{
  "model": "masked image model",
  "encoder_activation": "gelu",
  "residual_init": "none",
  "momentum": 0.95,
  "adamw_weight_decay_other_params": 0.01
}
Rows from block 4 of the encoder, named by matrix and row number. Rows with one number belong to one neuron. Each number is 128 + 32 x the weight over its row's rms, rounded and kept within 0 to 255. All counts start at 0. Numbers have three digits each. After the name is the row's rms in percent of the matrix's.
# fc1: MLP up (encoder.blocks.4.mlp.fc1.weight, 768x256), inputs 128-255
# fc2: MLP down (encoder.blocks.4.mlp.fc2.weight, 256x768, transposed), outputs 128-255
fc1.466 079:169103117130127128128183089117072116121153124140129107178157187059171160084118134083132088122128145132128093075112108140167133212089165113148157133117133120112166139159068160080176104097106113135147114191190080100126155119146100143098139065098155117124133083161144147206167151110112146137161166126101145153186158129163144097125186117171100154113103135102131166076128133075175150183113
fc2.466 077:113172123031124143164163106077145102089145126082140147082058133160138108102084139151091109093121134120168116133112110174076089148130167126124161121153127153150155099109138075143132072087155136083155146140109129156115113083164167165119082147204118097151096132129091153123084168188162178082103140117174090168138108103108120137091110086142137159129143068130121118159139164201131145137080
fc1.467 124:089169136109126129141126109135164145134101141160156098147095167180180100082148107110161189161157140132103075145096101171093147131108087146145113139152156159150118145112194215177158181107166136163074113100157104118128100169133153142153087128108148133149105159146121140136115131159152139103084095096144135128155092182119175152084149130142113168099142127068135131195090138146112117162098
fc2.467 129:145186100156141144161168113097106128108167150069192102118126147119085108041116111132094116090112150115125152078105131185176126114108161134193115208132094092086178139116080104099088094063110149166169134152115136136125101095118119153057135149138161127060169185144144067152141111051142124189124134155059098126082120145135110076130111129078098146134055095127139130089134143103172142114153
fc1.468 105:075137178117108152095140138152153144099153161175114103138078110124155123131145157082105163127154105074117193141140114110188075188124138081137139093123150116216150129161084141154105128140176210143156071043095146199157142085120077097151100113089104132177127144099092081107139107175120151153113127137118124164154134146129144161133145108131118119125111188206111053121122113072118110181131
fc2.468 110:087106104153125142168152156069153108137110168166131181102120186100122082179147112210152112137152120158144122092132088138129162083053069101121106131095149168090123156124137132089119139106107093073123137091106127106088124088128127122181120131130123131055112119122161167087127146094153096132163197131135077149138140163140127108116180182103133094030117134147143145086118097170105133206147
fc1.469 073:171129113133168118161116090141098180074151185181142156172094137133125045195074130101138142137170154101077119137074085141087084101152174139117141135100123175154138141159081165117205143079144162146143146115162113057153128098122147120098156144127075153029122102171145117196138083112111111104158167094212183143162158169094121180102133125164102121123150120106167137120086079142141133147134
fc2.469 080:119131108149156138093120146187110136109171107128110122118142162098110140187124128094095098108124075081086108169134115080159173073139128144133115134132124118130159097153135154073170085108098087148136134164102100146129071173167098150086093121149167139112153124191141158107123172181127143117107181128172063129093103087167109138132120131137118107183109133165099182102189100137126204112164
fc1.470 109:183120100072121169137091150140084128158137162098120125118178207172143144150164192135046189123165100163061093059162165143099158121107202139120149157133071091102163099158137147138136139102154116081118162104115158175118091099155141139137110177071109143163154147062159171148137129130142163139191136127132141127143116117119123078111059100129097104150052170103068130129115137159183152154095
fc2.470 107:191112144097122169112165149106136156081122103104081157112178170161199098177102185070119114133132121112165103109123178087136101128141135133085107096165138124144132066165175140141139141066101127134184113131140176106126152162087114104136073068110181102119146087179134140168161118099158123118112055080110120110125123153175133126144128168125143143164071094104168095142104144153129120128096
fc1.471 148:154103127153130148159137126181138169083131107084127181107084151136114128090105057127132128124182086097109079142145045157104088172101105120115099129150155165172096156055113135097140063101128134141179139097148165157135103144073130082129113163087059154134113159133198122142130116120103089080181076110101139111168135209112123095090122172142108115112123133133113111181105155146103143170130
fc2.471 163:189136120115197094154086097219122184136103131135136149105074154137097167140141089127105107112212128097107155178124118094061128152102154125151087128158127122112105074139137156113143123132090116147161151171124151154117127103139120100143107157091091127152122191110121119097133138182107106069084063107124109135121056176119101069091132154183148100105083131134168122137115127134110125195072
fc1.472 124:138086117134151059113132128124110153180176127138093149162156091123131154083120155139140104185101163130155140122145100114088145116193118138051225126180163109148074120158165158123160086081094160095152145143095145168186111105167128151130101122126086164079120171105147118123071143153135096126103139122170164100174146102102134073135093133142113098090139104129147118154133133156069098162072
fc2.472 124:084160169161138145156099120168092105089126179106195108088153134090108155094152164088057185154164104099106153103154182165178141136112132154116149106090119207111183123090128116102123161200136119139136140075107064144121108144111134086104109142128138098156134130096143083133120135071089120135106146141107077163131133123151121147182182129155147134158091133151117138136136120106080147117088
fc1.473 098:087162110072133105110166112065144141152106117127112194159206154146111106094106117140091188155155075095135151145097177157108110118149088122165181154205123098133113134205129113094132114127091135157150113149119120137141112170081106085142182133109098185129109121176143106122141149168146124179081132176112166123128103167130130086122153143132168146087110178071110122056129147106215103170113
fc2.473 102:161105130149128193138141117161126168144137099091120114148080174051150079083147127111148111149177144149100114110063145134104140114165141155152153123106085200146134061170092158155101069129140113070103163144104100098136139107106091145085151056187105117048142103074177109175108150142128049106143157100167177153156112086139120130072099187173144165155121095108147126105094112152113076160172
fc1.474 131:157116093085153048165134116101112137147152117152116157210116106141104119113099134149139127165117148112079106186163132121137091104109105097123100139165164158185126138184153121124165147122075201094117113191121121169126052168160130150107087150049095156150136100092144095130181115212122129113114104059143085121094131145141101164147166087134118071113105123156102120100055236187128091093109
fc2.474 126:155081136106218101125126141124103128130119101151080110113140142119186173162150142122154090134144159117100084114114128168143105135090132086117125134164110159119129108131101095115077127122109184167205105143140084187121091129136085150114118070103182119112141194170131133100132104136167080127128143069116151132130189148196152186142113170126125129182109144103118178102189116091102132204121
fc1.475 105:135158180160106085143081099135177163069142093152091092125134110183150154128148044118087082084153098101060082113124107169148093115121107153177117116205141140175102082144178164168155120054123134080100075116139081140149089127107108133152150121106092205133148151144140119101090096153138154102124140149115126189121134170131158144104103086098132167124093160130074106115147112158167166134135
fc2.475 110:122079129153111131134144137123106070165164127130140162160106141080117140156106110150150143135137143141130157079119090175205172075155087105086083107117151163105154147178061108159166145160137119140170140144131149165070068190091144128142133130120155071113068156182158063139112111148174183108165131081086127096111138142155099128112172157140143100138100098167114126178115120117102140172116
fc1.477 142:129148129083112106170179148097129168217127094169118133079151098148094137050129157113166067064111067123114080086087072127126135180068099130176122133130146121111113210088095057108147132124133090146093181113115168138166068169155116202057118143149134195087162118119094134139170096132131121166141073093146138130137155066098140203079128124143175092076086077136115181148094163143089141117134
fc2.477 114:180123141073080100163115130143156133116126119106152096186148128114167146143136075092155180129109131139095167110147168139075170084142177078126141113097092088100114069178170166137110133156133123092116149170146129128067117133099128160161102141131156108130137142175119138114114176113097128151146132095094104096157152196176094164164103152122057126175137090092098146139136064169159144092080
fc1.478 167:111119156078124171147106106166152172118155069138160146123153085100139147096110149137150100139071127116143089110123143090096150114123180141111136121137122120102094144091116183092114116144129134178081069107113123184141051188146101100114114138097084080122101171127147121156154125106092187140161125138089193162148137127113152120166147126146081146067104116206211108101167124096106109173136
fc2.478 187:115170068059099126175135112118136117116129087147185114096145102105130136181093197176092117107101147104143106109083136073089159097148169130111109113101176128138091128150141140164141137117095152143088057089108115167122080164151087117129098139112164155105134127155134148106128068094105146131092170136096135107150174120136072099133108109103138084101134159212182116104179127101168196187140
fc1.479 084:127150181147174117068107161106112178151119162118070129092106081157071176117188122120121160106167102117127160151112090056137068121128119153133146170133089158131143125152161110129133115132121082097123134189101109132101145087148110087133119136143170116180119129099145082117205091102143113184153138158149152152162150148106165207132161095126112095160069115119099115128129103165107093117167
fc2.479 092:101143161074143141112132112122072146093199128100153155088131070080095127094120139128164110025169146089146121163140112105130084122110164136068202155165110077151172145159074140153198110127140098118144136170149116101161170093088072094128120127154216126094112135137105194125127072059122117159124174145157105097124110068092064155087144080177160080094157130134115115129144192156191159099150
fc1.480 119:145109161123106127215148099160185147115151193101115183126141193186101156094171111183073098135127143111032103127141105142125110097160210160132132146169129131086085117200148181079105078126104107114112116202092129141134103095181105186099121149052104130193150131155160169202124158111115202138158154154157131130116105116123142115062116100106128139148045124093123166095147109148188138145134
fc2.480 119:155156095050131084128153086170147113094124067107100141178129126126145149127163150099168167114154063183223135068116103142155093161162111127122104040121108151170128105109162136143141201085173093129168088106120203170099210121115112077160078107084118125126137114096137132160126100107167105086067088095128104096111133112155143147099079162185090156106135082080150120151119154140108144091093
fc1.481 077:114129071178153178122104123149113108137150050162133123175138125126121105122098098093148135116131136164140123147142126187182106123129137104185133114137158119145116136098102138166118134115131121132116179119137110111105099147122100090122109135123190097067150151087162123198123126140135153162092110155086157123106138178140193139072041074205174197167158145090074131154106135119085129110184
fc2.481 081:141105119106123113125160127119126124055174142117091043115125134118159037109179173131130115148138122119195107153079092148122114089200137094166122129156155162132161137089175089166096146132107134133087139114144107092138176178185146084112086136187129099095189136153108126128148127137187142078174077101137086130123103088111130146116111066136183167086145187093116102113112064176069198113116
fc1.482 119:168072141104082142108101115142158105156192177162113092171105083072104123150110084124086103125115133064128112053125098165121146090152108146136124165080161141108142168139094134110129111180168086136110093139133131105163131141145106186053127139081089096130155099144151067130172097179194148139130112119117122141129100116148031128093104047146129164122080086167132047122091115114148129087106
fc2.482 101:156113145146096110132118090052155143124144221160124048158189118083121105098119057127167142116175136169111119106106117138151123128110097087093122140105142117117104148115072136152166161207151112098109117144111148116131141079154177127172150181148096185101194145126126119178121093178111160159147154153206126092079185090114084125113139109132150114093129139186094084079123091085157134062134
fc1.483 087:109088159116068105100148100106096167137157177109140127116143133184133119103157171131153129115187046146163116140115124131116157088124169219092172130149156079107127117159143050136152134103124183094132105073138120205188127199071101150163129134129151155113128097078152174169159116158137120098074142157105120134157187168148103138108139143115193112133094151164133100166131118099154143131142
fc2.483 089:179111116082162103117073169091115124091034126091152128095111145104116170180145075141119185092139121120136139154156153143156124120064111160091098189156156173157215117162190149133104150143128145145176141080147080101192075143169135132088108058153093172133177131162107141118122092130127103087158112136130077091098187138091140150147168151150179120145128080108129151073156054144185107122110
fc1.484 085:138126160123176119162132122104090138047133110145149104143060138140141169149097162088104114128142126075111121169124162103141181127123107108127113113122130116095156136088175169133053106092052075174125183066125138086123117133145144128068133140114102074133163138160122195182140120105095205146114153096134134096043207141121091119112164099097115099115099181146152112135113105065151179214144
fc2.484 097:201129117157122136133087093155112172092136115118128116124101158129136133129055153118203119090178065124089145126095158112167153132135091150126131067095110144124111173085096114131112101095132128124122130126131173113167182103147112109144103128158137101114069118139083087094108157167109140089172103189113086131146162159099177157098138115000094103184141127166107104159090199167059153107126
fc1.486 106:128154085163124095143209119157140127122121106103079122121115119111166110112140157092193108128185128120138196134181107120152088129068101078123130119100091138131083179147131173098139143151142141101171150174091174136111179129123206143141115139098144159066124121073135153074101071112107084135145064116165090158155100145103167121138133121083101105068134160116153149110133110161131140110079
fc2.486 106:122078104064082119141088073063127122128116125115163130149137104126067110152135084119092165141125120127091104085074185141110123107196104084114126147138124100147169158106097096093093072169130098132083114094124097132084120091112156148124123174155160098154129137155154122150114115195113145116162165170159118133093133188157139114162139150070133165118162159132068152191113134074151099092122
fc1.487 123:128136056106122099089143174134097157143165161152092133109155139139164127114140114130143112113150111126079132113090208132152151191116109104204161180120062140102111178149198167135186120109102106139125126114119094198110217119125148114039137099142125102069151179132095104182159189109114133153191134087114122100123130140136115100167103128120149143093100085151066103183143101113164162101125
fc2.487 120:149153142143116051134132149141084118126172154103159094163130117104113124103130145169141126118074121105063067082126185137144223147132103143114142145118100131111153175133181172156134140097072140122117151065108093173101112216131091106139127132123067181128151124196080117255142125136156097154168188125092137136233119128118061140155116160129161153116144104122074147118138186078103104153115
fc1.488 114:105138120130130078126099125121143135119134146066182171202113107117115132145115115102104138123169146173131143114128107071076118146125225138152064111133094148082039141119103151123133139095172143151142100110128114105118172056141065125104116103066113088153133150177116159119140149146095168137131112167123182135093154176159046098101141175119167160177119124107138123116105149102173137143145
fc2.488 102:106041106151150108147139187132096080099180123133137154098192187141130183134150141120092122132072206134142129071180141144086111159095114165121103157113150164130104145149160123152056118129113105089154135179107139112106106123113159090091132069095128158196076074117109110153089141131120110150136157099138137178128144213086107134100121130158118113208130128145099143143067128116150072088132
fc1.490 057:198118125071089057135137165193081125134157120147086149097124123181147152103125152138083073123118139119149087091162142171130068121146119192110136210163126099135177154141082149131165151163123084156126087164104123136099154100091140121082129121156124181143143136164129177151161106214021146094091113116114104073132192107140140113144117084143078104154094156121139146116143116164130101115083
fc2.490 064:174108161173137154038087151102114126132136122096113107091112105128160155140110094155082101186084144146180078151111132129113160152114181084169168067072076132155163160148180163123128145124156135115120130173114149133127106115110162164116132139116104131091096158102115144137166140108137188120084098077091115181113096110098130087077129143117159137143131135178118122076190052146140146144154
fc1.491 071:125168130142133203083078172160064168095088119163112091147172129154109171103156118171098127139096115145138098106173148169126085094150138078163123087154190130152090071120117090147140182119083073101093105133097094152139159179106102090155167108115153131091104172118140095117103174172074141099144127128102092168094107089156171144097112142107137109029168103120062133118150117137158143113130
fc2.491 082:153128112105107104118167141122133142123116126123114179118107128135122068135077114118151152172186109148115077086159198185092065166166045167122146095163140176143152126093095092145141047134102124097123103161152178185159106107191081140132108117130132140116168155178103129106153097046152095140144090141140099079106106129119144119208115121137075104141143159148178119117034113087131110146085
fc1.492 112:110128138180158140101122121133110125095142073106241156103153136123112158118178155140121145166116114096130104119120140165116087073160085100103187130096091144173113147124023152085178130131107127102098123105133158116161062157108089092117126140093178192120149093126165149193129138112094101122113145133121158117093086143113145172090103092115127204170084113129143157173115201117112112083147
fc2.492 111:128103101117144126175141136159084138067134077192111085182071142163145121075149158099133151142119106124169114127127091124127119057173149127094103152113114163100151100108098112163158122100111138111143150130115103115071185069144152132141089116127064113105202125181157156124045125178175146156169136124175087133137112095145183125161090141130149116049126146128162098161102144183089158112152
fc1.493 114:086158078110155092146126115132155114101154150093137102158167102131090112182103105083126132093144118144164108121148062139074119094106182150102163100121136133118104150146121139085182064101089126128212115114125116097117114126130165076085121106094121126044138168156141104138143137149145111195173168116212159148108118174118121116187127144136110132145140082231181120164098132173122108084122
fc2.493 117:145036157126133131162097137165141133059152076101128123128136078059118180192192108085133129195079131119138119133162117148150118076103136133118113155080167103159160185094103142158144114135124142096162131165163111110144129113197179124074126121129117103125141098129108119130143095104165079129111145127121132131153154131133071191138120074111192167132143145116152120109174114105181102114128
fc1.494 128:129150138128079121063115118160154114100105138127122157136109081105161146169117181092144161110136165173096137096104107117107108146133173188120185148118113156175083143072145090150116101140213071124166127096061138151183103139112125138156092136116192079163125133134153151131108122090119100102175129188199116086130130106122131162114152153150126175131094181126123158115096169062129100083141
fc2.494 113:137161187161105120140098115098160160192105155139125134172089143087124153146103116067141133111134141104119132150110127134097155161103119109126109093123110151135114101164156106105151109170162166148156107141120135127176187180086060144118059120108104076136099163161132161125056102126145134095079131103101121136144126116077149069076152187087152207129116092052105114063159103198102129123095
fc1.495 110:144128115137101100084112120107145112157089168122122178195149155197134124180179150124178172140132090116155112159150108149135153142198105077129103131104133114106099129118176118128148101141126093126094091082153071127105087134141110088141118132085117165112114142158203093088153057098126120183091165160119114111112098124152123171126114141155074154084096123118119076099146110075097121074088
fc2.495 098:065129163102161080134121152118098119129119163138105141170172132187101093033093182116126122125103143156199122151132137168106117080113140164129135098128155094116067170133103102180150086142106192150104176103145105160140171124067126126110143110156164166088184102131187175104153159087148125165174126106115138142141066127109111188089108069183179160151126052113117132132126118184163080175074
fc1.496 123:146172109110111155158114112118108088122156095130132131096102124071089134122117139141133092143157105107143112124117153130171105148151162099138124191136189156123141097086117133052092104112146159109145134126090123112182099157116072121115122161178124187105178165122167113143155101150150110122119161113149144089142142203091120117191131094131114171164119177123147153085165096169137147150092
fc2.496 120:094166088138113109012131070114161113134105165073151167075156100152156084140196136164165160135100108125105148123099147129159190123121130151163108150094146114131153126107111132093139159119148126205075140122122163106093121083115186144197130065120091119193103123063168119113096131081091139116116098134121167127161117125112084107143122161100148152092171109158119130134042077142068149128133
fc1.497 094:129100085111161118097167125094149194119098115142075142103170148140125184138172127161135142124160127142121139127153125139129122162128121089189121124200083134159110076177086075073085150129192119114114084121118150102165062173143130159116135118091175139116144129132170094109159156131126135135079110131163107106098148116180226143129136103101156141144106155138108144042088122099116078178149
fc2.497 091:093127145054114129171195127082132125150147134125152129125152095112111082090091117129123057169206128150138082143106171117109123108181173079137197140122175136114122082115096117091119162153161152094116132147182159138079072113089136136150143087083170163110101091098132040137125120150158125134158182142160086116106193087182153130099126077125126138099113093141111134167123138159074139094104
fc1.498 061:101154126221162158205153098177127113115140147112149181083117077108163130113122138133118108115150173095167080106103129141134146121135136170116144085109091147127113144080133162097107118165107173143130101090171069095128160131172128110079123138112158144120084149129113104123147090110122188157183115165139096197125144108127155078120155135081032112138068207133144150113157131128128123142090
fc2.498 069:088169160097110092142151123140170148128197129125119167130129153135135134132107119225163078138112140110118120107078179155145097106194090131160125120168138164098119103170101093079182076145149159114043135147103147167181122125147104089139145087152117107155122062197182123151067145118087102076162150140183126131123104174165093171146106139144161080160147108082123071149101150153107084091147
fc1.499 080:107143148103095171165118129133123113163129082077086176149119046128157113126064077151158115141152122138071141050099111160074105168136132169155104127150148152123058103117135145099098117174131105134125123070126118108138162131097111124087068154136073132103085159176198194145090125097131109122110154152191160112034094097041128152137081109137179155174133144103121081190146153152108118101136
fc2.499 082:143218173165116116152083148098096075127157197163081149106142160104159083141077143112107141135123175147065129128077131170126183126192187113111095092195183144061161089150148127139099114180077181115153111126126149133076121153136127098106117130079143104109087110130107161144064094124118117156097121110131090153175104149090112130077085103151087143107138076137087139124121158099142122094077
fc1.500 092:104139099073122142062178135150063136120156103156105120170152105063115147079159143079089144177164093102155147151110139171112159132116124097110101146109160182102111145097133153088125160146111160093093109108091132112146085184154135152075109109159117112093125117123191063105196114151135137149115113157105139092179124221161123146140116095131155182186114181138065156148150112156124136163111
fc2.500 093:120108235146121149165135165140170192106127171103194126086143150096112061085128130133154129094070120148095144105144115136141138175145209126080133112139123112194158102164127097122132124120104099106081143240142100158129150140119149072147106135098089152102109114103149114119088127154117114069129157108098138126112086121164110106096100145177110143125151144116092102122100122200146096075127
fc1.501 101:162121140069128141119150147151082087180100092117185098144125118127176157127166071109136145177145156113117084165135150071181188175095158085148119169149119098089174179133120088129096157126119122058136115137117125149152179178061130086152118143126119083150146097091100089127158186155099115078128162146124043104125162115129072093086165069086162085107149150174142116168172092155176139060176
fc2.501 114:123085150154135139087080113157119102121148101150148106171151119091162156146146138112170127141154174046131096144122061133156137097166115131134120150128127133169151112118178195114148134139078122120158189124116125164140053142077085090122123152129136103155123107140112161144154134098179149137135123146155132189180177154150165108089141120176115161186115188122114127129127106101142142084150
fc1.502 104:130090104135069122112106168185128119141150146130135138108123121135138070129132074146076139132171090132183122125105139094093171112074145104089165158083103119136172109137151135106207133129131132112088122106137147156096204082094079105126166148162087067121145128119176047164110119157124169125124114156111124153127113137140196116147164174101129114062166131131116114119125206156160140135176
fc2.502 099:146173176086172102171162078095128175129136224170120068109121104160116077161138145183127127132113127141154143086117047114157132160089161183161141099113128073103105129173136134096136118066102136121113071138110138173137093149099180059179189097112155160155159127099155160131140109155147118072109070088137110131136152119118083183132146147156122104077107105153129079131097132200125113125132
fc1.503 102:171177122108165115150047132101120137100168128170102166146109144170124079096153068156109130078177147131105116065169157109141127162147110134114103094082132143121035131113116166184089134148104082126146114101188162168138097156165116107177151087129176116191143112129181159180181176124130144192128088112105116107109132155172105090151152117093159134151120150165122139115169169182102185082134
fc2.503 112:128129165124131111167038145072182112126132089084180164119162106100178131098162074093132117191146057116151151123151135095132120200151160114079123116133122150147111128135170196097102099202152095103129128063160097123141127136089135098121129066127131146167175109130120172087087092137102116128089099190181082103111129163167121162093165112089115076135108152124121084161146112159107104081140
fc1.504 098:080117131079122162096099118162120147104189077138174128156106089144130191140137142129097102108172104149121133186127135109112093157125130095167133170091158139097124099151151124152131116109121137086143147134149114121143093126112042170123159132137114163145123109155111169121123152089070186127175159122103165106128168160217091134067147170096119106090075184173080072132141120173138168141157
fc2.504 090:097117178121146138155120148113086066158161091184123148135176116091174151147128136095092169126121103133179056053114196133090196152099075149106093146132162147142103115071096099178124182148158124152079124122151095143135149140149148124098155127157130105119111161129160175126121161161134072106152160087131106155160158135096113140182150114025092164120162121082135115072100119105145093059156
fc1.505 094:056111113187104149095095084155151064082143094092128125166094177100100150149090115099094116175133125131091122148158154199139146150176157136166100109124144117121147094144127130086161170164117209115169112144153139107143061084129122073101091079118155116128212118154175101137124135173176131149084116102122082120122179100099124144116085151115122112063111170112109114144096136121136149141099
fc2.505 112:100111185072155168162157133111150105132090103186088153108187097123094139180095139175172125044168145100155118148107107063129115120123227080107180168118177124165185119122149136136107067112167072136114116142107173120105169164136151130139149107149167090124104129098077152082120116105120135120187145132147134093072084127152152092120092058134135119183131101184080106136189104161129137152133
fc1.506 107:086123163136060091157092107141178129141107095151119112138151123136140141175109088127066107140144102118178107103110128137096131043133158119096089101162164116124138118137216135081116147080200161174182094120091187054105143142097120127127083083135088185104083160181154092133101105082143144118115144139130073093138181157107124131139179194122127152127094160179104110120095116102137183113133
fc2.506 109:158066118180166139167090127112150146130127124106135137079175114110214078137077115151110067137081070153113124167097142149155195097089165113177154120155158117121130164092139101149110125112137090174183117078174087140130121115151161115151073174109117108200116144179132117143102118148159110143108115124151050097118129166150129117123098071138110148136106092146073145100132128144127143112105
fc1.509 103:120151085169129070174119163145140202073095095163112090134047085171093139150171073127126076135191137115150100161126120155126121092154094163076132088188136137133104186161084091132120081125150061099085165150121151096119087196074146155198117116161122146105145083117099078117129125122083129119153106182099094144164187130186116044140111132171125162095106118124133104159155100132112108125102
fc2.509 098:122155063115127143100102107147161113171115091131157181104135126133073149140072140124161106102126153146160155212180134181117137114135175155107116146108136127056101119100094143122146155175112117195128101152132154114116149103144131088153141185113147157097100108078157118072140087187065092127112108098137163125099121075104115090139115135169132120081150205090190112100173173140153161171122
fc1.510 075:181137098131117128196153108142118119186165128184136136044078182151092122119148183099151096176083111167161106136117130091111129163141126177105132068122085066149147148100153104128131121144137176156122109140075197140196176102085103136119100137127139154167105107184093092138141157173085106094056096099141133112113119118122100148169185118128134117096082113114166137102159160084175175185130
fc2.510 084:076175103166123103153124153138114070097120124098130106147095090088127079061161121137101151195108169142144140131103069092063091189122104117145121187144124121114111126138082102116139098177097137080184150145154103074091064136098130170151130154126162130162045151139132174079122154130126118135120192087106117126113150137165137152133109144118185194151125069107086155111155101142137125124137
fc1.511 100:060181106176091099110132158108136139188076110165098144111109126115078189131170101104116073122139148111169127165164118099113148158110108169087134090128166085096135108126152156150188190135099119140152093194131139071133123162129100136159167107120110104119110054093172061160174176170088086125136108184137107121133150172105156165142122173148161115106143103114084117190190136102163143149120
fc2.511 107:100113099103198096102134073096195161106140127109125083158118168113132161117157150129109174103172106169143132132129131117141169113146119158148135136117171133093040108151096108159100048124137112154141107121085115151094081172110129098181151090144133106085137143073105098180131188183121144114112225053151155149121128106042106145115146136098164115097154124086138098116172107116149128172162
fc1.512 106:160115118219179096168111147129157112125080125122128092127138107161161060115121155133154154179075116161169136148200101086075160070125109161148117122129113123141084119012137188073120046154163182150121179096117154098117151139140100148130114163108095193167090076095145121147141100153117094103078108166087155140089149109102111147153139151073176130112027109113124118106130188102136116175136
fc2.512 116:180075172135115161105127100122139133087170116094129091050097207141138088136132119136076137152198109214130069142152155105141151103138121145122123180146116150068109162195136137098127125125069122063097110153160112132085082089115151151200166137153123127122116125152180142109102123111104157181177116137121104096057160110147058125151134101105128144121203122130058112122119101141173115059122
fc1.513 116:093148057125126171151116109158152086099129123108137134166171158070116138156115144100099119105113098161137162151149113156166115148148171127128140082099142173127137161144123151130150108144103148135144060076132140180110141162131136084108155133082171143060132118127184135118136134154167047123104113148148140184070105129101115118183115131128144107128131090137079190138144157090077105154200
fc2.513 114:130121166049160132135101167108131084140105156133124112093164044123136105106101148121110084129132131147117137134088161114154128055115073197150164147169136160094142121087167074094169141125154074115142105142150095122108112106106110152142161157066103155179130151094072134135181109122129158134158121121119063154170074087097122088127140180102093090056106182115071149185147105136141152130130
fc1.514 087:091094163162108170092117147139163096124114108150142097139088109126134074135144131131190121111136154227147164130147174092179083114102132087086083144160160126156132170181080164144103145098051174164149109135114114095211104133132088137136198089194102158145142163166137085116084123094119156152140142131179158096112164148150113144082136152123084100206095140088108144137122138082133124134107
fc2.514 093:144140090143125096157170119110115141108147092158144091048078172076168095146102166152141117122163118138252107109062151075143088102174120189094138141136085081092158080142092119131147151130075152171149119141168136150134105139122159109185066136112115118138168071161150103102056127105145138051089113074147178165163143134145139084131137153132088067146173128100140146111153115122096124138170
fc1.515 088:128198112161149131128083175132125091195087172088154097165093084180086094135096135130141104112088111073170163148202096135102120109148097116126156161174117146123124122081158089136125190108168062109134108233095119108113167148130169129135139067136137139128098106104142204150108113096102141152141124101142149160121168145142122123071129166123138146164068116162184112098154128175126105072139
fc2.515 081:121136123125117191085191144093089153072151129146107112093163111140103110107081133140134121160170201081099101129106166110154127126144088138140068125145098164166064115121089125095060091119146162160148093149118140145169118068125129086197135092160122154088114099095134135104130089127164087140175167133097093143120123115112154132102097091138130120152138165172086099152112150138054186114135
fc1.516 098:201114157081162127126150146130160148165124199098124145119111066122073058165135114106099221084064123171168199092142147066111170141146140153103150145090094084109174083119145136067176119114130155091147140109124081131150086150158148145106069132125109062156127090148153147146113127118167146091157125090125152074150154147139137101140084119181102146182132118070140150168103184152193164081122
fc2.516 099:091070099118170139126130167157052119198108113123129100149122184159105146134099152077135112207141161126167139149112147191131090132121083146164114086138133082100152121116078121153136123136137144172099158176159159070122152157139125118217107096142160120117084149120100056079117172148156212179111109093146133095115144149177114144177105155096160129134120159136105131111125139122091135156145
fc1.517 084:090146096159129153107126094162093197104057138118166144195155160105093190120121123096111089146146180155114144122156083160191154167136099179138148114100139145171151132143134147113108124132145143109092129171145161135152098134113074132148220108128140094134168145056137086150145115077179072170139097138088134152143159055086154177116128185041080180134143126166173058136210097133140077134093
fc2.517 092:150153147124197139119131146133146159130158135102108123106078089112073119136115127155131123113108099107128199124116172176161132166122129154125111148135170145177118168082136153149161112094183076103096115085112136145070127140109072148089174126108128167139158181119102147162085160155102111123062121142140104160073102109104057081092130194086087111134161129196111157109124129079129142150188
fc1.518 094:140078142151135150154142155111066120136063153095120119160146094128137120068152109119196177124153118184128101108124054154142185163112105131118092106168127148127063152134101189125155113115183145125091127203117095183105049187113103125112172133036088132097177173126140135090100105147149131103099140184136147138081132131112132118118113105212109124177116190128134115166129133100097118151186
fc2.518 108:160137104110177138081095137083147118117125139096163190131079107127088109113147089114118100076124154137125110123144152123107103132160129154083217113098109123107159157109155092129112178134173148158107160093145141128086098083158143121094119092063137139121063173077156124087145103069103135138155209131126093160155098144121116092129120093102169117180072108086082110159145157108142149104188
fc1.519 104:112118088079141088102151224153140112169083100125070142079130144140113153156096187174087116140124126117130154064140062195127103108132159149135091137178110052145111148172139169167174130127157137135113117116139194094167102165112103137115123143114137117082119141158177125190114116122144104149169195125133167103186160180130171159214111111168119121170148145070138102150076119132199063158133
fc2.519 093:092111154142147065149088086115171130140121124103164081084082119128101101098098102090151178156150115067071098142166124095158111145137123118188128082128116157122125114144144104091128153175115129139097136132068126113144151101105010113096064162109103124134220121147117127117160126127104113096106160157138136107121153099129110114095109138141085166140159180189161146161134112137113199114160
fc1.522 066:194180135097119149131130143091141201134098132090114135104126188100152131177172146101131118185146143091094098144126121057169113195116139134119148130135102154120167124129132185116165106095144134134091155137165100189183105117137155058135127097107105159160094081163079145139163198120121139114097106126138119154124155108115136127071171148120050150134066136088185145152086156152171136158119
fc2.522 072:125090156163154172143106122094138058099121085170143117116092150167099142167065121130098161140138107094135149133144175123064167095190146007162145120176106226137113132155148126148110108124119161108101090142120084139118122130143172105143129047190164165084123091088167135110139083135125158128080133121102119109087118069128104128130159171056136202190188161150129157118130151136098117135142
fc1.523 112:130144121097094122088082156175100166091117139147168079160096101113132139151170087150108098158150133117064134181114170117104072073136149095177131076089166145108162100133180138126114190092137182108148064066106090189096165194127114094108123069094150123121162163132111127132075120209127150138141119107138101167088120083147148196087153150103136116218173166141131082114104129081142114132150
fc2.523 112:170121201164130149108155103089119108129149111061141142105145193144150050139118139131101125138196129141128080131145132164126126090146091144128101157158096185114188128071119081097129086156117069084165149131146157111104087144158164131122092155128121134102146128097124110151135104088180113103176174096142107061107085142138000147087140161151167120102109130106083119137113053202138092139146
fc1.524 055:141116096186079145149135075166098064093136084156154193117113100120167093129149133151121129099134204098158115130146081088124085130216108113114061096166100184159196196111132128139191105086109176118172208147104116135129123158140103139118092122137090142146136118134119190156154071074074133177167146157150171119048187130143112145075117141121121158088108137100143128131093092141138151104114
fc2.524 058:074126066089159136115145091163122120147106138084182131067140182120030143090121057145120087122146096147220132145130097154098136108131137097159162151156121127106048137138101136131115123140108146066056161180134162150150127099164132089142135137088139146102157128086164137058145129129132080182112089115092143118171108159050163156095092168116137147132181086149170098116138116132113153153129